From a checkpoint of a small image classifier.
Model: 1.55M parameters, arch vgg, norm batchnorm, activation relu, depths [2, 4, 4], widths [48, 96, 192].
Training: adamw at rate 0.0033, 40000 steps, batches of 128, held-out accuracy 69%.
Data: trained on photos of arthropod specimens (BIOSCAN-5M), 97500 training examples, 52.5 epochs.
Rows from block 2, named by matrix and row number. Each number is 50 + 12 x the weight over its row's rms, rounded and kept within 0 to 99. All counts start at 0.
# conv: 3x3 conv, stride 2 (model.blocks.2.conv.weight, 96x48x3x3), inputs 36-47, a 3x3 kernel for each
conv.12:64 43 59 51 41 44 40 57 46 57 45 42 36 24 36 34 41 56 65 52 55 52 57 53 49 41 43 45 30 35 50 44 58 61 49 56 50 63 59 50 55 60 59 54 53 38 37 47 47 54 54 46 42 61 57 56 45 47 46 56 45 62 72 66 54 40 58 26 32 53 29 51 42 49 61 46 65 57 59 51 50 74 62 42 65 20 21 48 32 44 47 53 42 28 48 48 44 47 51 62 45 45 47 28 51 21 43 64
conv.13:43 41 46 46 62 69 40 55 44 40 37 27 74 94 80 46 71 64 46 41 50 55 54 44 56 52 48 45 53 49 49 71 60 44 67 53 50 45 58 39 23 43 40 41 37 49 39 51 51 36 39 51 47 52 44 40 50 49 47 45 43 37 28 48 40 40 62 56 51 57 65 57 62 46 47 54 54 49 57 60 45 41 44 39 66 70 67 48 62 57 35 38 43 42 38 39 43 43 43 59 58 59 60 54 54 62 65 41
conv.14:58 66 36 72 65 40 65 53 35 74 49 28 84 61 22 70 54 35 65 51 67 84 60 54 57 45 41 46 54 40 35 47 46 38 32 47 42 58 76 27 43 67 29 33 47 36 50 56 31 46 41 26 42 33 61 40 50 59 44 44 51 37 44 53 48 40 71 55 38 56 57 50 52 54 56 59 47 43 61 50 40 53 35 52 61 44 40 56 42 37 42 55 65 41 50 69 41 56 53 36 50 65 63 59 62 54 51 60
conv.15:38 37 59 50 73 74 43 54 63 58 56 44 50 50 40 51 54 53 38 46 50 47 71 60 49 56 53 56 30 45 39 25 50 59 49 53 31 43 63 48 50 56 35 59 57 48 58 62 54 78 55 49 56 57 50 67 41 52 78 43 35 48 36 46 43 41 52 76 62 52 68 62 22 33 44 43 73 67 42 56 60 49 62 61 45 57 49 51 42 34 46 45 49 24 27 22 29 24 26 57 50 42 52 50 48 61 47 51
conv.16:64 69 62 72 66 60 57 61 53 57 55 57 51 52 55 43 51 58 53 52 51 67 66 52 63 61 47 52 60 66 62 68 57 65 71 67 58 60 60 70 76 61 58 64 54 52 51 54 53 45 54 45 36 36 35 38 45 34 23 40 28 18 53 27 31 49 04 03 28 19 24 28 57 47 51 42 45 48 47 44 49 54 48 60 53 48 55 39 47 53 51 63 58 56 56 52 60 54 58 49 60 55 53 55 60 54 60 57
conv.17:57 48 46 42 61 46 54 55 49 53 63 55 72 77 57 70 64 51 54 51 46 52 48 40 54 47 46 53 58 37 49 45 20 53 37 34 64 49 61 45 48 54 52 60 64 42 36 55 44 30 51 36 42 43 43 50 44 44 48 32 51 45 35 48 33 46 33 43 50 62 51 49 56 53 48 44 48 41 59 51 55 55 54 63 50 56 49 42 38 43 51 70 72 64 80 78 53 67 53 31 31 41 36 31 36 39 41 37
conv.18:49 61 64 65 65 57 61 62 60 52 58 58 58 49 47 64 48 40 41 41 46 47 47 39 47 61 55 63 59 52 61 59 49 64 55 36 46 41 56 52 50 58 56 62 52 47 50 44 55 64 52 28 45 44 58 66 62 62 69 68 63 74 62 54 43 45 57 60 54 63 55 43 51 63 59 45 48 56 49 57 59 44 45 45 39 27 26 44 36 24 66 61 54 56 52 51 54 41 48 35 25 24 48 38 36 53 55 38
conv.19:43 44 50 36 54 53 37 58 59 58 54 42 57 55 50 56 59 54 53 48 41 54 57 55 56 50 54 49 40 31 38 37 27 47 52 51 48 54 56 60 65 62 55 66 64 49 71 63 58 99 89 58 95 75 54 54 46 48 57 44 49 53 29 43 37 59 42 54 59 57 58 60 56 52 54 49 53 48 50 49 56 42 52 49 45 68 68 53 76 68 54 58 51 59 68 64 54 56 65 38 20 19 45 43 39 54 60 48
conv.20:49 48 43 53 40 47 50 46 49 44 40 30 50 66 48 51 71 67 52 64 48 69 72 51 61 62 51 61 52 44 60 61 45 68 63 52 47 62 60 44 65 54 55 52 52 50 39 46 39 37 42 52 49 57 64 69 55 66 69 50 57 52 65 42 42 44 47 58 42 43 55 45 38 69 71 43 80 73 56 69 69 36 49 60 31 51 53 40 42 46 35 57 71 57 80 77 52 75 65 46 32 51 50 25 34 58 53 50
conv.21:35 58 63 37 40 56 52 50 47 44 46 54 43 45 58 49 51 54 40 31 66 22 38 61 37 40 66 24 21 45 54 50 56 52 63 68 45 45 46 44 51 58 50 56 57 47 54 55 31 60 67 38 51 60 31 35 64 26 29 69 29 66 70 75 24 41 18 08 34 41 40 51 60 66 34 61 51 32 32 37 34 64 47 45 29 42 48 63 49 71 62 48 53 75 72 72 57 55 54 58 43 42 52 61 65 41 57 62
conv.22:38 47 64 46 62 60 38 60 53 57 59 58 62 64 60 52 60 62 51 62 64 45 69 73 49 59 59 49 60 60 61 59 57 52 57 51 45 57 62 35 52 64 47 41 55 38 50 46 50 43 39 54 48 33 33 43 47 48 35 42 48 27 43 38 22 25 34 22 32 47 42 33 61 60 69 56 59 61 54 54 60 50 50 41 63 59 40 66 63 51 49 52 56 55 56 51 51 42 54 55 51 48 49 53 50 51 54 50
conv.23:64 67 56 67 75 74 54 70 63 51 58 57 29 50 64 35 42 58 49 29 32 27 36 49 37 32 45 61 60 57 54 56 57 47 51 65 52 39 40 71 47 32 78 59 47 47 66 52 20 52 58 39 62 54 37 50 40 35 51 59 40 53 66 52 55 36 44 63 56 51 61 53 45 28 40 73 59 45 69 57 52 75 78 59 70 69 68 43 47 61 37 30 40 66 43 38 74 56 48 41 50 26 42 63 47 29 50 54
conv.24:38 37 55 30 29 46 53 34 35 39 50 61 31 30 43 57 40 44 43 41 47 46 35 34 57 54 37 47 53 55 47 53 59 53 50 50 62 58 53 52 80 63 43 67 63 68 72 64 51 57 53 39 34 36 50 44 48 51 37 38 50 35 44 52 45 44 43 34 37 61 36 35 55 51 34 54 46 35 50 41 38 51 37 46 46 33 31 61 42 36 60 68 47 67 73 59 54 70 57 62 63 52 46 55 59 51 59 58
conv.25:50 48 49 53 47 37 49 49 43 35 46 56 38 38 45 46 43 49 57 52 52 54 35 48 48 44 53 56 73 68 58 71 65 55 60 60 40 43 49 49 44 46 46 43 54 53 58 59 55 58 34 55 60 40 54 35 60 41 42 57 56 62 47 60 51 56 49 47 46 56 42 49 46 41 57 47 40 37 50 45 45 44 36 41 50 45 45 57 60 60 51 43 51 50 40 48 48 46 47 35 33 37 54 62 44 57 61 53
conv.26:69 62 49 67 61 40 60 40 46 51 56 43 55 58 61 44 48 63 57 47 38 52 50 40 58 45 55 57 64 52 56 70 52 60 58 45 56 48 35 62 67 40 59 62 57 44 40 43 45 52 52 46 52 64 50 54 54 39 59 72 57 69 59 35 45 50 56 54 63 55 47 59 60 59 57 58 52 62 42 32 42 53 38 49 55 15 46 58 41 66 61 62 47 62 69 60 48 57 58 33 38 51 56 45 31 78 72 60
conv.27:48 35 62 66 42 62 64 42 57 39 63 58 44 54 65 55 45 63 55 63 57 49 67 77 41 59 68 44 41 58 44 42 54 50 44 49 49 41 49 27 24 52 30 29 42 38 58 70 28 40 68 42 08 55 43 67 64 35 60 70 41 51 58 52 49 55 53 43 64 59 45 58 50 41 53 60 32 46 60 40 47 48 48 46 40 41 62 56 38 59 37 39 57 21 43 59 50 38 55 59 44 36 52 55 40 48 56 47
conv.28:55 47 46 43 26 24 44 54 57 25 23 34 47 44 48 65 72 63 51 47 48 48 39 43 60 57 60 55 64 71 59 51 60 52 46 44 75 73 63 53 48 56 34 30 52 37 57 52 49 43 36 57 54 47 55 38 39 59 49 41 66 85 54 40 56 55 50 61 42 72 85 70 63 57 57 58 48 48 53 57 57 41 44 45 34 39 48 60 84 82 61 52 48 43 45 42 44 52 47 34 60 45 45 55 65 44 57 71
conv.29:45 41 46 46 25 28 47 33 35 48 48 58 49 48 52 43 50 46 43 39 27 54 34 30 59 47 37 54 55 50 62 63 64 72 70 69 50 27 44 55 45 50 56 57 44 51 58 63 59 65 67 66 79 65 22 31 41 31 34 30 42 35 48 54 39 32 50 29 27 52 41 34 39 34 38 27 46 36 31 27 42 61 50 48 61 47 47 57 51 45 50 37 44 62 53 55 56 52 48 66 67 63 61 64 69 55 64 54
conv.30:32 37 63 44 46 36 59 57 48 44 72 84 30 27 67 48 21 27 50 59 58 51 59 56 50 45 45 46 50 51 59 52 45 55 39 25 45 52 18 67 44 38 65 47 58 63 50 45 44 45 57 44 49 59 50 48 53 56 46 64 51 50 54 46 59 56 53 48 49 59 45 55 48 51 40 56 61 49 64 64 63 55 65 52 43 57 74 46 39 37 48 32 30 50 40 32 62 56 46 53 92 88 43 85 99 23 41 60
conv.31:53 49 59 44 49 47 36 48 56 41 37 41 46 36 34 60 57 52 50 25 56 49 31 42 47 46 46 50 74 60 52 67 60 47 62 46 42 38 51 57 44 55 54 44 45 45 40 58 53 57 57 62 62 53 37 35 31 39 42 48 45 58 59 49 43 26 44 39 52 48 48 58 43 54 57 51 58 55 54 47 46 58 57 64 55 48 32 56 48 42 58 89 64 83 99 94 76 85 59 57 45 59 47 33 38 45 51 41
conv.32:53 49 45 49 39 47 55 56 59 65 57 48 50 38 25 62 51 45 47 49 41 56 48 40 49 51 55 44 36 41 38 46 49 64 59 57 38 30 37 45 38 41 58 46 47 61 48 31 62 36 37 62 50 54 58 67 26 37 35 23 45 33 31 48 60 49 45 49 48 41 39 46 47 42 57 61 61 62 67 60 55 65 64 51 74 68 58 52 56 68 54 45 44 48 42 47 55 50 53 76 82 59 74 72 48 48 43 23
conv.33:40 37 44 35 34 50 54 26 61 46 45 62 56 51 75 69 55 74 33 61 50 28 45 63 43 40 68 46 38 54 34 13 51 54 32 47 51 51 29 42 42 43 32 48 57 58 49 46 52 45 52 60 46 51 41 52 64 04 46 70 18 54 57 51 32 65 41 37 68 29 25 59 40 30 46 45 29 46 41 32 26 46 37 52 55 46 55 57 56 68 55 53 58 59 42 43 68 56 39 57 42 44 61 58 59 19 54 60
conv.34:37 22 30 39 53 66 36 64 67 43 36 41 61 62 52 45 53 57 44 44 47 45 61 61 44 66 64 64 49 46 51 32 21 64 45 36 47 47 40 41 41 54 48 45 64 40 36 51 42 41 42 39 39 54 46 55 55 64 81 55 63 61 50 37 37 36 49 66 68 63 71 58 34 18 20 39 54 54 56 87 70 23 38 49 44 85 89 38 61 65 50 34 40 47 49 53 61 50 48 54 62 50 52 47 55 47 39 44
conv.35:51 47 26 51 73 28 42 74 36 51 37 54 60 60 30 49 69 36 28 52 43 72 67 53 62 66 53 61 51 44 49 48 45 55 42 44 51 50 27 59 73 48 59 58 36 52 28 38 52 55 28 50 66 37 53 44 68 65 38 69 66 45 50 58 53 56 59 45 40 63 58 35 59 44 66 55 43 51 57 45 41 72 56 59 72 56 39 58 63 26 52 47 48 59 47 53 58 40 51 53 54 57 47 58 71 65 52 50
conv.36:39 64 66 39 67 58 55 61 50 45 54 60 43 59 74 46 55 52 49 50 56 51 61 52 42 50 58 48 42 57 40 53 76 47 45 54 50 45 57 46 42 48 50 44 47 43 41 52 40 38 42 48 48 48 47 54 64 50 66 70 48 68 51 45 43 57 42 59 66 47 57 53 50 67 57 54 48 36 61 51 39 55 57 37 57 51 54 61 60 53 57 48 50 52 35 39 53 58 45 43 35 37 48 63 64 49 64 54
conv.37:55 54 54 60 66 71 57 59 68 60 49 57 55 33 43 55 51 52 51 57 59 51 57 53 57 63 48 41 29 53 42 35 35 54 46 43 48 56 28 49 89 62 49 76 72 48 45 39 49 48 51 45 44 43 56 51 68 65 43 67 57 44 76 56 63 55 55 42 46 61 60 52 56 52 52 54 85 75 55 77 65 60 82 69 59 73 70 49 41 48 40 20 45 44 58 46 54 69 58 50 55 62 38 43 64 46 35 55
conv.38:52 72 65 74 78 69 49 56 61 49 30 45 35 21 43 36 30 59 57 61 58 41 43 48 38 42 48 62 62 64 40 40 51 50 28 28 59 66 55 66 75 73 40 64 62 51 61 61 60 63 57 53 61 53 41 49 54 54 39 55 55 47 58 42 47 39 61 45 56 63 61 61 34 33 49 43 44 42 48 40 46 64 62 65 64 47 54 53 48 55 34 39 31 61 58 53 61 49 41 47 56 52 50 53 60 51 56 53
conv.39:62 54 46 52 25 37 46 44 50 79 59 42 39 30 38 47 56 70 63 55 43 40 30 39 51 51 70 60 41 45 50 44 59 47 57 70 43 39 46 52 54 42 58 42 56 51 47 50 50 49 48 51 54 46 54 38 32 40 46 70 64 72 80 64 63 45 36 46 51 43 50 55 55 48 40 46 31 39 64 48 52 63 45 38 44 30 43 26 46 69 68 60 51 44 40 61 36 44 73 66 62 48 67 55 47 43 58 67
conv.40:65 68 52 45 30 11 44 21 31 58 58 57 38 28 51 32 26 53 64 54 49 33 23 50 41 27 64 50 39 28 64 52 25 61 39 38 58 48 40 65 60 43 65 48 49 47 44 50 56 61 55 63 30 52 37 33 58 34 33 71 33 46 71 64 69 62 57 28 54 26 11 59 53 52 49 29 18 38 28 38 25 65 65 67 56 57 67 43 37 60 36 33 22 41 25 34 59 42 66 60 55 54 61 55 54 45 26 61
conv.41:35 40 34 35 38 34 47 25 32 38 50 63 29 39 43 33 43 48 51 46 42 46 44 43 49 46 45 41 57 61 33 51 60 36 33 24 67 55 48 61 60 48 47 52 57 69 68 48 66 79 61 46 47 44 49 46 54 54 51 50 57 58 48 48 53 41 41 48 44 47 42 41 43 39 50 40 37 44 44 44 34 50 58 46 63 72 57 53 57 72 52 62 50 48 58 43 56 70 59 60 78 75 61 76 71 54 62 52
conv.42:48 67 60 57 68 65 62 53 56 68 65 53 66 63 59 51 54 56 53 56 47 62 53 39 64 55 41 48 52 50 56 58 53 44 44 41 47 52 47 53 54 59 63 60 46 46 46 41 41 41 45 42 39 41 39 37 37 33 21 22 44 36 37 50 41 69 32 40 56 49 38 36 47 37 51 43 36 56 57 45 57 63 62 61 65 67 66 58 55 55 67 60 55 60 58 52 57 52 56 48 63 64 66 74 62 58 62 51
conv.43:61 52 53 60 57 57 60 44 45 42 45 50 57 61 47 65 47 49 44 37 59 51 41 44 51 52 43 58 66 64 73 61 55 65 38 32 57 48 56 52 45 43 50 43 53 34 37 39 37 28 39 36 33 37 44 36 37 42 26 46 33 42 38 49 54 22 39 36 39 49 50 51 66 68 49 63 65 58 63 55 63 59 66 65 53 46 48 59 34 44 50 45 61 52 82 71 52 72 54 54 60 62 32 41 49 38 38 37
conv.44:28 46 62 31 77 70 56 42 39 52 49 53 60 68 59 49 63 53 55 54 51 47 59 39 37 31 43 49 40 50 48 45 57 45 46 44 55 54 55 45 48 47 50 45 45 41 28 39 32 49 33 29 35 18 53 66 52 44 53 49 43 44 55 37 41 56 47 81 76 54 70 63 59 74 64 64 80 60 58 38 08 58 67 61 61 57 45 52 53 40 65 68 53 80 74 45 48 36 23 49 42 62 46 42 53 55 60 66
conv.45:65 60 51 60 71 58 59 64 58 49 49 51 47 43 53 50 51 54 48 56 63 57 68 71 54 71 71 49 45 44 50 33 43 48 36 49 66 61 67 60 73 66 59 49 58 55 57 42 50 48 45 52 41 49 64 73 55 65 70 58 59 61 53 43 21 21 44 22 21 48 34 38 52 51 47 57 57 54 50 53 57 34 27 26 43 24 39 41 24 32 56 55 56 54 45 51 57 47 45 25 40 49 29 21 37 43 31 40
conv.46:62 51 49 53 36 52 41 40 62 43 44 39 50 58 60 46 55 56 52 28 40 40 46 62 47 67 69 45 53 52 46 54 48 42 45 54 42 36 23 44 45 44 43 55 46 12 16 42 37 90 88 47 93 66 23 30 37 36 68 68 47 59 46 38 33 53 36 43 57 43 63 72 63 68 57 63 45 45 52 35 50 31 35 42 27 45 75 35 65 78 55 41 47 49 46 46 54 58 49 38 47 58 42 37 49 48 65 68
conv.47:38 55 58 45 67 58 34 50 42 48 66 48 64 68 43 52 53 34 42 65 64 58 80 62 52 64 47 54 45 39 52 38 40 40 24 33 47 41 50 58 22 52 51 49 51 35 32 42 40 35 33 37 45 40 61 55 50 64 43 27 42 27 41 44 57 50 57 74 55 55 60 41 48 54 53 57 45 44 56 52 53 43 49 43 41 53 58 61 51 50 47 43 40 54 39 38 40 49 45 40 43 54 52 58 55 54 51 56
conv.48:42 47 58 42 63 64 39 54 61 59 57 44 70 73 55 60 72 67 44 34 32 46 41 44 38 38 47 54 24 29 60 36 41 55 61 65 49 41 49 36 48 54 46 50 56 45 46 45 49 42 51 51 49 50 57 67 50 58 68 46 41 50 42 34 43 56 45 60 46 56 49 39 64 69 60 63 84 63 48 55 54 47 54 55 32 42 39 46 47 42 50 43 48 32 25 32 36 25 38 51 42 46 64 48 57 68 54 69
conv.49:60 76 69 29 83 72 39 71 55 43 39 55 41 58 48 55 62 53 63 61 49 73 90 44 66 66 55 46 43 37 50 43 44 65 61 60 74 78 74 62 86 72 45 57 56 20 30 39 18 24 27 49 41 49 63 75 44 71 83 47 54 52 57 60 48 61 58 73 72 59 67 54 51 59 61 56 68 56 62 58 53 66 64 44 52 51 42 50 49 35 43 55 46 57 59 41 59 41 30 61 56 64 54 53 73 52 62 53
conv.50:44 79 74 46 34 48 47 32 39 66 68 54 47 61 55 47 37 30 54 71 46 45 53 52 32 30 29 49 39 45 55 52 49 55 54 63 52 41 43 46 30 36 58 38 63 52 52 40 52 47 52 59 47 55 55 74 59 21 35 40 45 25 49 51 79 75 19 58 61 12 26 39 62 67 74 18 27 51 28 26 32 42 69 62 23 46 58 37 25 40 55 54 52 41 44 44 55 43 55 53 43 49 57 61 55 50 56 58
conv.51:64 59 55 61 62 61 60 63 56 34 19 41 21 22 38 36 36 43 61 65 70 55 64 76 57 61 64 43 43 46 45 44 43 53 43 40 63 67 72 61 64 66 57 59 57 61 59 56 54 51 47 47 47 52 49 55 57 52 55 64 56 61 55 55 57 58 53 51 58 59 61 59 59 60 52 50 54 48 50 59 55 56 42 52 43 35 49 57 46 41 42 48 51 45 40 51 31 33 40 47 30 46 31 26 37 42 35 39
conv.52:56 32 52 68 56 57 64 67 65 38 29 52 37 35 45 48 51 43 34 49 47 36 53 55 50 43 63 20 12 40 28 21 41 44 53 57 46 45 54 59 42 55 64 53 50 40 39 44 60 78 52 59 54 49 35 57 57 40 55 59 42 57 44 53 60 50 48 45 79 59 52 57 54 41 57 59 44 64 59 53 51 59 55 67 54 53 66 45 42 46 45 26 23 30 21 25 40 24 33 51 54 56 24 48 57 23 48 53
conv.53:60 55 65 62 55 70 52 63 70 60 55 33 58 77 48 58 68 58 53 44 42 47 49 52 46 55 45 65 63 49 62 61 45 65 54 46 55 66 49 72 70 60 65 67 62 48 45 49 52 39 43 46 45 51 51 66 65 44 71 66 46 60 64 65 60 64 49 52 67 51 52 60 60 53 55 49 39 53 47 39 45 59 60 64 60 59 47 39 51 57 46 32 40 48 44 43 47 43 28 41 49 62 52 60 49 49 45 42
conv.54:55 71 64 70 70 56 62 52 48 43 55 63 50 52 58 41 36 37 57 58 48 43 30 30 53 34 38 53 72 64 53 54 49 38 19 21 50 39 45 57 43 48 40 53 47 51 47 57 52 48 48 53 41 35 38 36 52 53 50 52 54 40 49 47 48 58 62 66 67 59 65 64 61 63 58 61 38 44 49 54 49 47 51 51 70 56 64 53 65 61 51 37 53 51 50 52 59 65 57 52 59 58 55 65 60 55 71 50
conv.55:44 46 57 41 43 54 49 56 57 47 41 50 35 39 41 37 40 42 50 64 56 57 68 64 59 71 62 47 47 45 30 36 51 35 40 43 58 72 74 65 70 67 50 58 51 69 68 55 82 88 57 64 71 41 50 51 50 59 57 50 56 62 41 44 48 55 46 52 56 53 57 49 42 44 54 34 31 35 38 40 49 47 54 52 55 54 50 53 63 50 60 52 55 59 51 56 42 62 54 40 54 66 53 54 56 50 56 54
conv.56:65 69 54 71 71 35 61 43 31 54 43 27 58 44 28 51 27 32 68 68 46 71 47 29 62 24 28 43 38 34 30 30 39 38 45 43 64 70 43 57 49 42 50 39 48 33 31 59 37 38 46 40 40 58 81 62 43 62 39 57 56 65 61 49 57 46 73 63 39 72 59 28 61 72 63 76 74 33 73 50 30 61 51 50 65 48 31 67 24 27 56 32 51 53 45 57 60 35 42 50 57 51 60 53 42 56 45 52
conv.57:55 74 44 81 61 23 44 15 38 62 64 44 61 56 37 62 42 48 71 78 50 61 46 44 28 37 55 47 48 55 61 55 63 59 61 48 55 46 36 55 17 39 24 42 67 64 52 23 65 43 40 28 48 67 73 41 61 38 49 64 43 47 53 49 82 57 72 78 36 58 40 14 53 52 30 54 31 34 35 30 59 61 56 39 67 50 36 48 36 57 58 62 35 54 61 52 58 61 61 55 56 60 60 51 49 56 59 52
conv.58:68 69 66 52 73 68 55 48 52 49 53 62 43 49 61 57 42 41 50 31 43 51 32 37 58 44 47 52 49 46 26 28 25 48 42 32 64 54 50 73 59 50 61 50 40 43 36 50 35 32 36 48 41 44 43 50 44 44 55 52 58 55 50 63 66 74 68 82 80 59 60 54 59 61 64 64 73 55 52 46 40 60 60 66 60 63 68 39 33 29 48 42 48 56 42 42 46 32 32 50 61 65 55 76 71 50 56 40
conv.59:35 37 41 32 23 32 35 18 38 33 21 44 26 27 56 44 53 67 36 33 43 38 29 48 49 48 56 49 53 60 50 54 63 43 60 66 40 50 41 43 46 30 41 57 60 55 48 50 63 32 55 70 56 64 56 54 54 63 59 62 56 65 58 56 58 55 59 63 63 64 74 51 60 68 66 59 70 68 57 59 55 49 43 48 30 31 50 42 41 49 76 66 60 74 62 42 57 61 61 49 28 37 29 18 38 43 30 53
conv.60:53 62 57 52 63 58 62 60 50 34 38 52 45 55 65 61 72 62 55 49 63 63 47 55 55 44 36 49 54 62 43 58 67 60 69 63 58 68 62 63 58 60 60 52 56 58 48 60 44 44 50 43 42 49 40 48 57 52 75 73 62 71 52 37 35 32 22 34 46 44 42 58 50 49 49 51 49 55 43 57 44 39 46 63 35 34 49 50 55 53 58 39 43 39 25 42 32 36 48 60 46 32 55 45 44 58 65 59
conv.61:60 58 53 44 52 52 46 48 51 51 50 53 41 51 48 40 38 40 45 51 48 46 45 59 34 46 47 53 57 51 59 66 61 54 56 60 46 29 42 40 42 44 47 48 43 61 57 36 74 99 74 40 66 72 41 49 37 51 42 45 51 58 62 65 66 50 68 67 52 53 64 61 52 39 40 48 37 45 62 49 44 67 80 56 65 78 77 52 69 63 42 41 51 47 56 52 71 77 62 62 52 63 54 46 41 44 49 49
conv.62:37 62 48 49 77 77 38 41 48 62 77 55 56 82 61 22 36 34 75 76 50 74 81 60 52 72 52 39 39 47 36 29 33 46 36 43 44 44 47 46 63 45 56 50 55 47 36 34 40 37 32 33 45 44 59 65 31 53 65 42 47 53 68 32 40 52 53 63 57 40 54 54 42 45 45 53 66 58 56 63 60 45 55 43 60 73 64 17 36 45 35 46 60 44 49 55 33 43 44 52 47 50 53 57 43 60 59 60
conv.63:60 58 43 67 56 44 58 46 37 51 54 49 64 64 46 39 60 48 49 45 31 44 47 37 51 42 31 63 47 44 52 53 45 54 55 58 57 36 25 65 58 38 80 59 37 59 56 47 47 60 54 33 49 51 48 52 58 53 53 53 51 49 41 49 45 45 47 51 52 45 43 45 46 48 39 44 44 46 47 40 50 48 48 54 49 35 36 47 45 49 48 37 51 44 22 45 45 44 41 37 54 64 59 56 47 66 57 50
conv.64:46 61 53 24 52 67 32 30 55 61 55 28 54 76 57 37 61 61 67 63 42 65 78 62 26 60 56 46 51 58 44 43 34 68 48 36 33 58 56 14 33 50 24 25 35 38 51 45 43 45 57 37 45 47 70 58 43 45 59 59 30 54 65 45 40 59 46 50 54 38 51 48 45 47 48 30 33 38 59 44 39 57 46 37 54 44 39 42 47 54 44 59 74 29 43 78 44 21 37 52 43 67 52 58 39 61 73 56
conv.65:45 53 46 29 54 59 52 41 47 46 45 46 51 48 44 53 41 40 41 55 59 39 50 51 45 34 44 52 45 37 42 33 35 44 48 58 48 54 63 40 45 53 56 35 40 55 99 80 43 83 75 36 17 12 52 65 65 44 55 48 44 37 33 35 48 60 42 70 68 45 48 61 51 39 37 57 39 40 58 54 54 42 59 63 40 65 66 34 43 49 49 44 50 51 68 60 66 67 61 44 43 52 47 60 60 52 57 54
conv.66:57 62 63 57 67 52 60 75 47 51 36 39 35 43 55 46 49 54 58 71 54 60 62 55 53 63 39 33 29 47 33 45 72 43 54 79 71 66 66 67 58 47 60 65 39 63 71 55 62 56 48 36 39 46 67 65 55 64 55 41 59 55 52 52 57 59 53 60 56 46 41 35 43 57 68 51 54 40 46 44 25 61 56 54 57 43 44 57 57 46 35 52 46 26 20 43 32 29 44 53 60 65 52 40 55 50 52 59
conv.67:73 53 53 68 45 69 47 64 75 36 53 56 43 68 64 49 66 45 39 36 33 36 55 62 53 60 55 49 53 59 46 64 56 63 63 56 58 34 39 51 39 48 50 46 50 32 61 51 41 53 46 45 54 53 46 73 61 59 83 62 50 57 35 46 54 62 44 59 75 37 49 49 60 43 43 40 44 68 48 60 59 44 48 65 28 59 76 37 49 53 34 36 46 28 59 64 50 77 64 52 47 44 48 57 59 51 65 47
conv.68:57 56 44 68 59 48 44 37 42 55 50 51 58 52 45 41 27 22 50 48 48 54 60 55 49 51 58 45 42 32 26 23 25 31 37 38 39 48 62 48 47 55 55 65 72 42 46 61 54 54 56 43 56 50 55 54 52 47 35 48 36 39 55 42 58 57 68 67 53 63 54 35 48 36 44 47 35 26 45 46 35 50 44 41 66 58 46 64 63 33 48 52 44 41 37 45 45 54 41 34 50 58 71 89 61 70 62 33
conv.69:49 56 55 64 59 59 49 47 47 53 64 56 55 68 61 46 54 52 55 63 60 43 52 55 43 50 60 52 54 60 57 66 66 64 73 63 57 54 46 44 47 47 51 51 50 36 43 51 50 46 51 47 38 35 58 55 70 40 52 66 39 53 49 48 61 59 59 60 57 56 52 56 56 63 61 60 54 57 62 53 47 46 37 47 49 37 40 51 41 45 42 44 43 43 34 43 44 46 48 41 35 48 67 64 45 58 64 57
conv.70:54 49 34 52 48 29 64 56 44 42 40 52 49 41 47 61 55 64 25 20 17 29 17 03 38 35 33 47 56 56 45 50 58 50 57 56 42 47 29 56 43 17 58 51 31 47 55 59 47 45 58 47 67 66 66 49 24 53 32 38 51 51 58 55 63 62 60 57 55 53 53 55 60 58 60 61 56 54 51 45 41 51 47 65 43 36 54 55 55 70 51 58 59 52 57 52 45 60 49 40 49 65 56 58 49 47 41 60
conv.71:55 43 48 52 36 43 60 50 42 54 56 46 64 63 43 60 52 36 46 40 50 35 23 45 48 37 34 53 56 45 65 65 53 37 33 34 37 43 50 47 45 46 44 45 49 50 57 55 48 55 63 46 64 64 50 42 49 58 42 45 55 41 63 64 66 55 68 59 46 57 47 53 60 52 47 48 46 51 50 42 52 55 44 49 49 47 42 53 51 41 40 37 49 46 48 40 41 53 43 43 16 15 54 33 18 42 38 30
conv.72:50 41 51 40 51 49 23 47 50 45 63 61 59 66 59 37 43 42 47 47 49 45 40 49 55 49 49 40 62 48 28 40 28 19 23 12 48 34 38 49 34 51 58 60 60 53 50 57 60 41 54 63 60 66 50 48 64 58 62 59 55 56 32 46 27 54 48 47 55 54 54 54 30 42 45 54 51 49 70 67 66 45 30 32 54 54 63 63 71 67 43 45 51 44 42 45 40 38 46 41 49 32 64 74 50 54 70 52
conv.73:56 55 46 75 65 41 63 57 33 59 52 43 56 59 46 59 56 52 71 42 40 82 54 43 68 49 47 35 54 70 11 49 72 25 44 68 48 44 62 51 37 38 51 47 37 50 45 54 46 52 67 38 44 59 63 22 63 71 36 50 63 43 49 60 48 49 63 51 46 60 59 49 63 43 31 76 56 23 64 51 35 64 65 55 60 57 44 44 54 47 44 50 70 48 44 65 43 37 50 60 69 54 45 70 64 46 66 60
conv.74:35 56 51 45 42 47 51 38 56 51 52 66 31 38 64 45 28 53 44 44 44 43 43 51 40 47 43 41 36 53 33 26 54 40 13 24 46 45 39 42 35 51 45 34 56 54 34 41 55 48 47 52 60 55 50 37 60 51 43 64 53 51 66 51 54 44 53 43 48 59 53 52 50 54 44 59 54 33 57 55 46 55 44 39 65 48 56 56 55 60 44 55 43 60 49 46 52 65 47 48 57 47 45 71 86 33 56 62
conv.75:50 47 60 40 10 38 68 68 65 65 65 58 46 49 51 58 66 55 49 41 42 29 32 39 41 53 59 49 43 38 43 38 38 43 39 42 43 46 50 03 09 37 41 40 54 58 42 44 33 46 47 51 54 47 18 05 38 51 58 60 66 64 62 61 60 69 59 50 36 71 82 57 56 61 56 29 26 27 60 63 58 65 71 65 35 46 50 62 68 63 63 66 61 25 41 38 40 36 35 38 39 46 62 57 48 51 47 58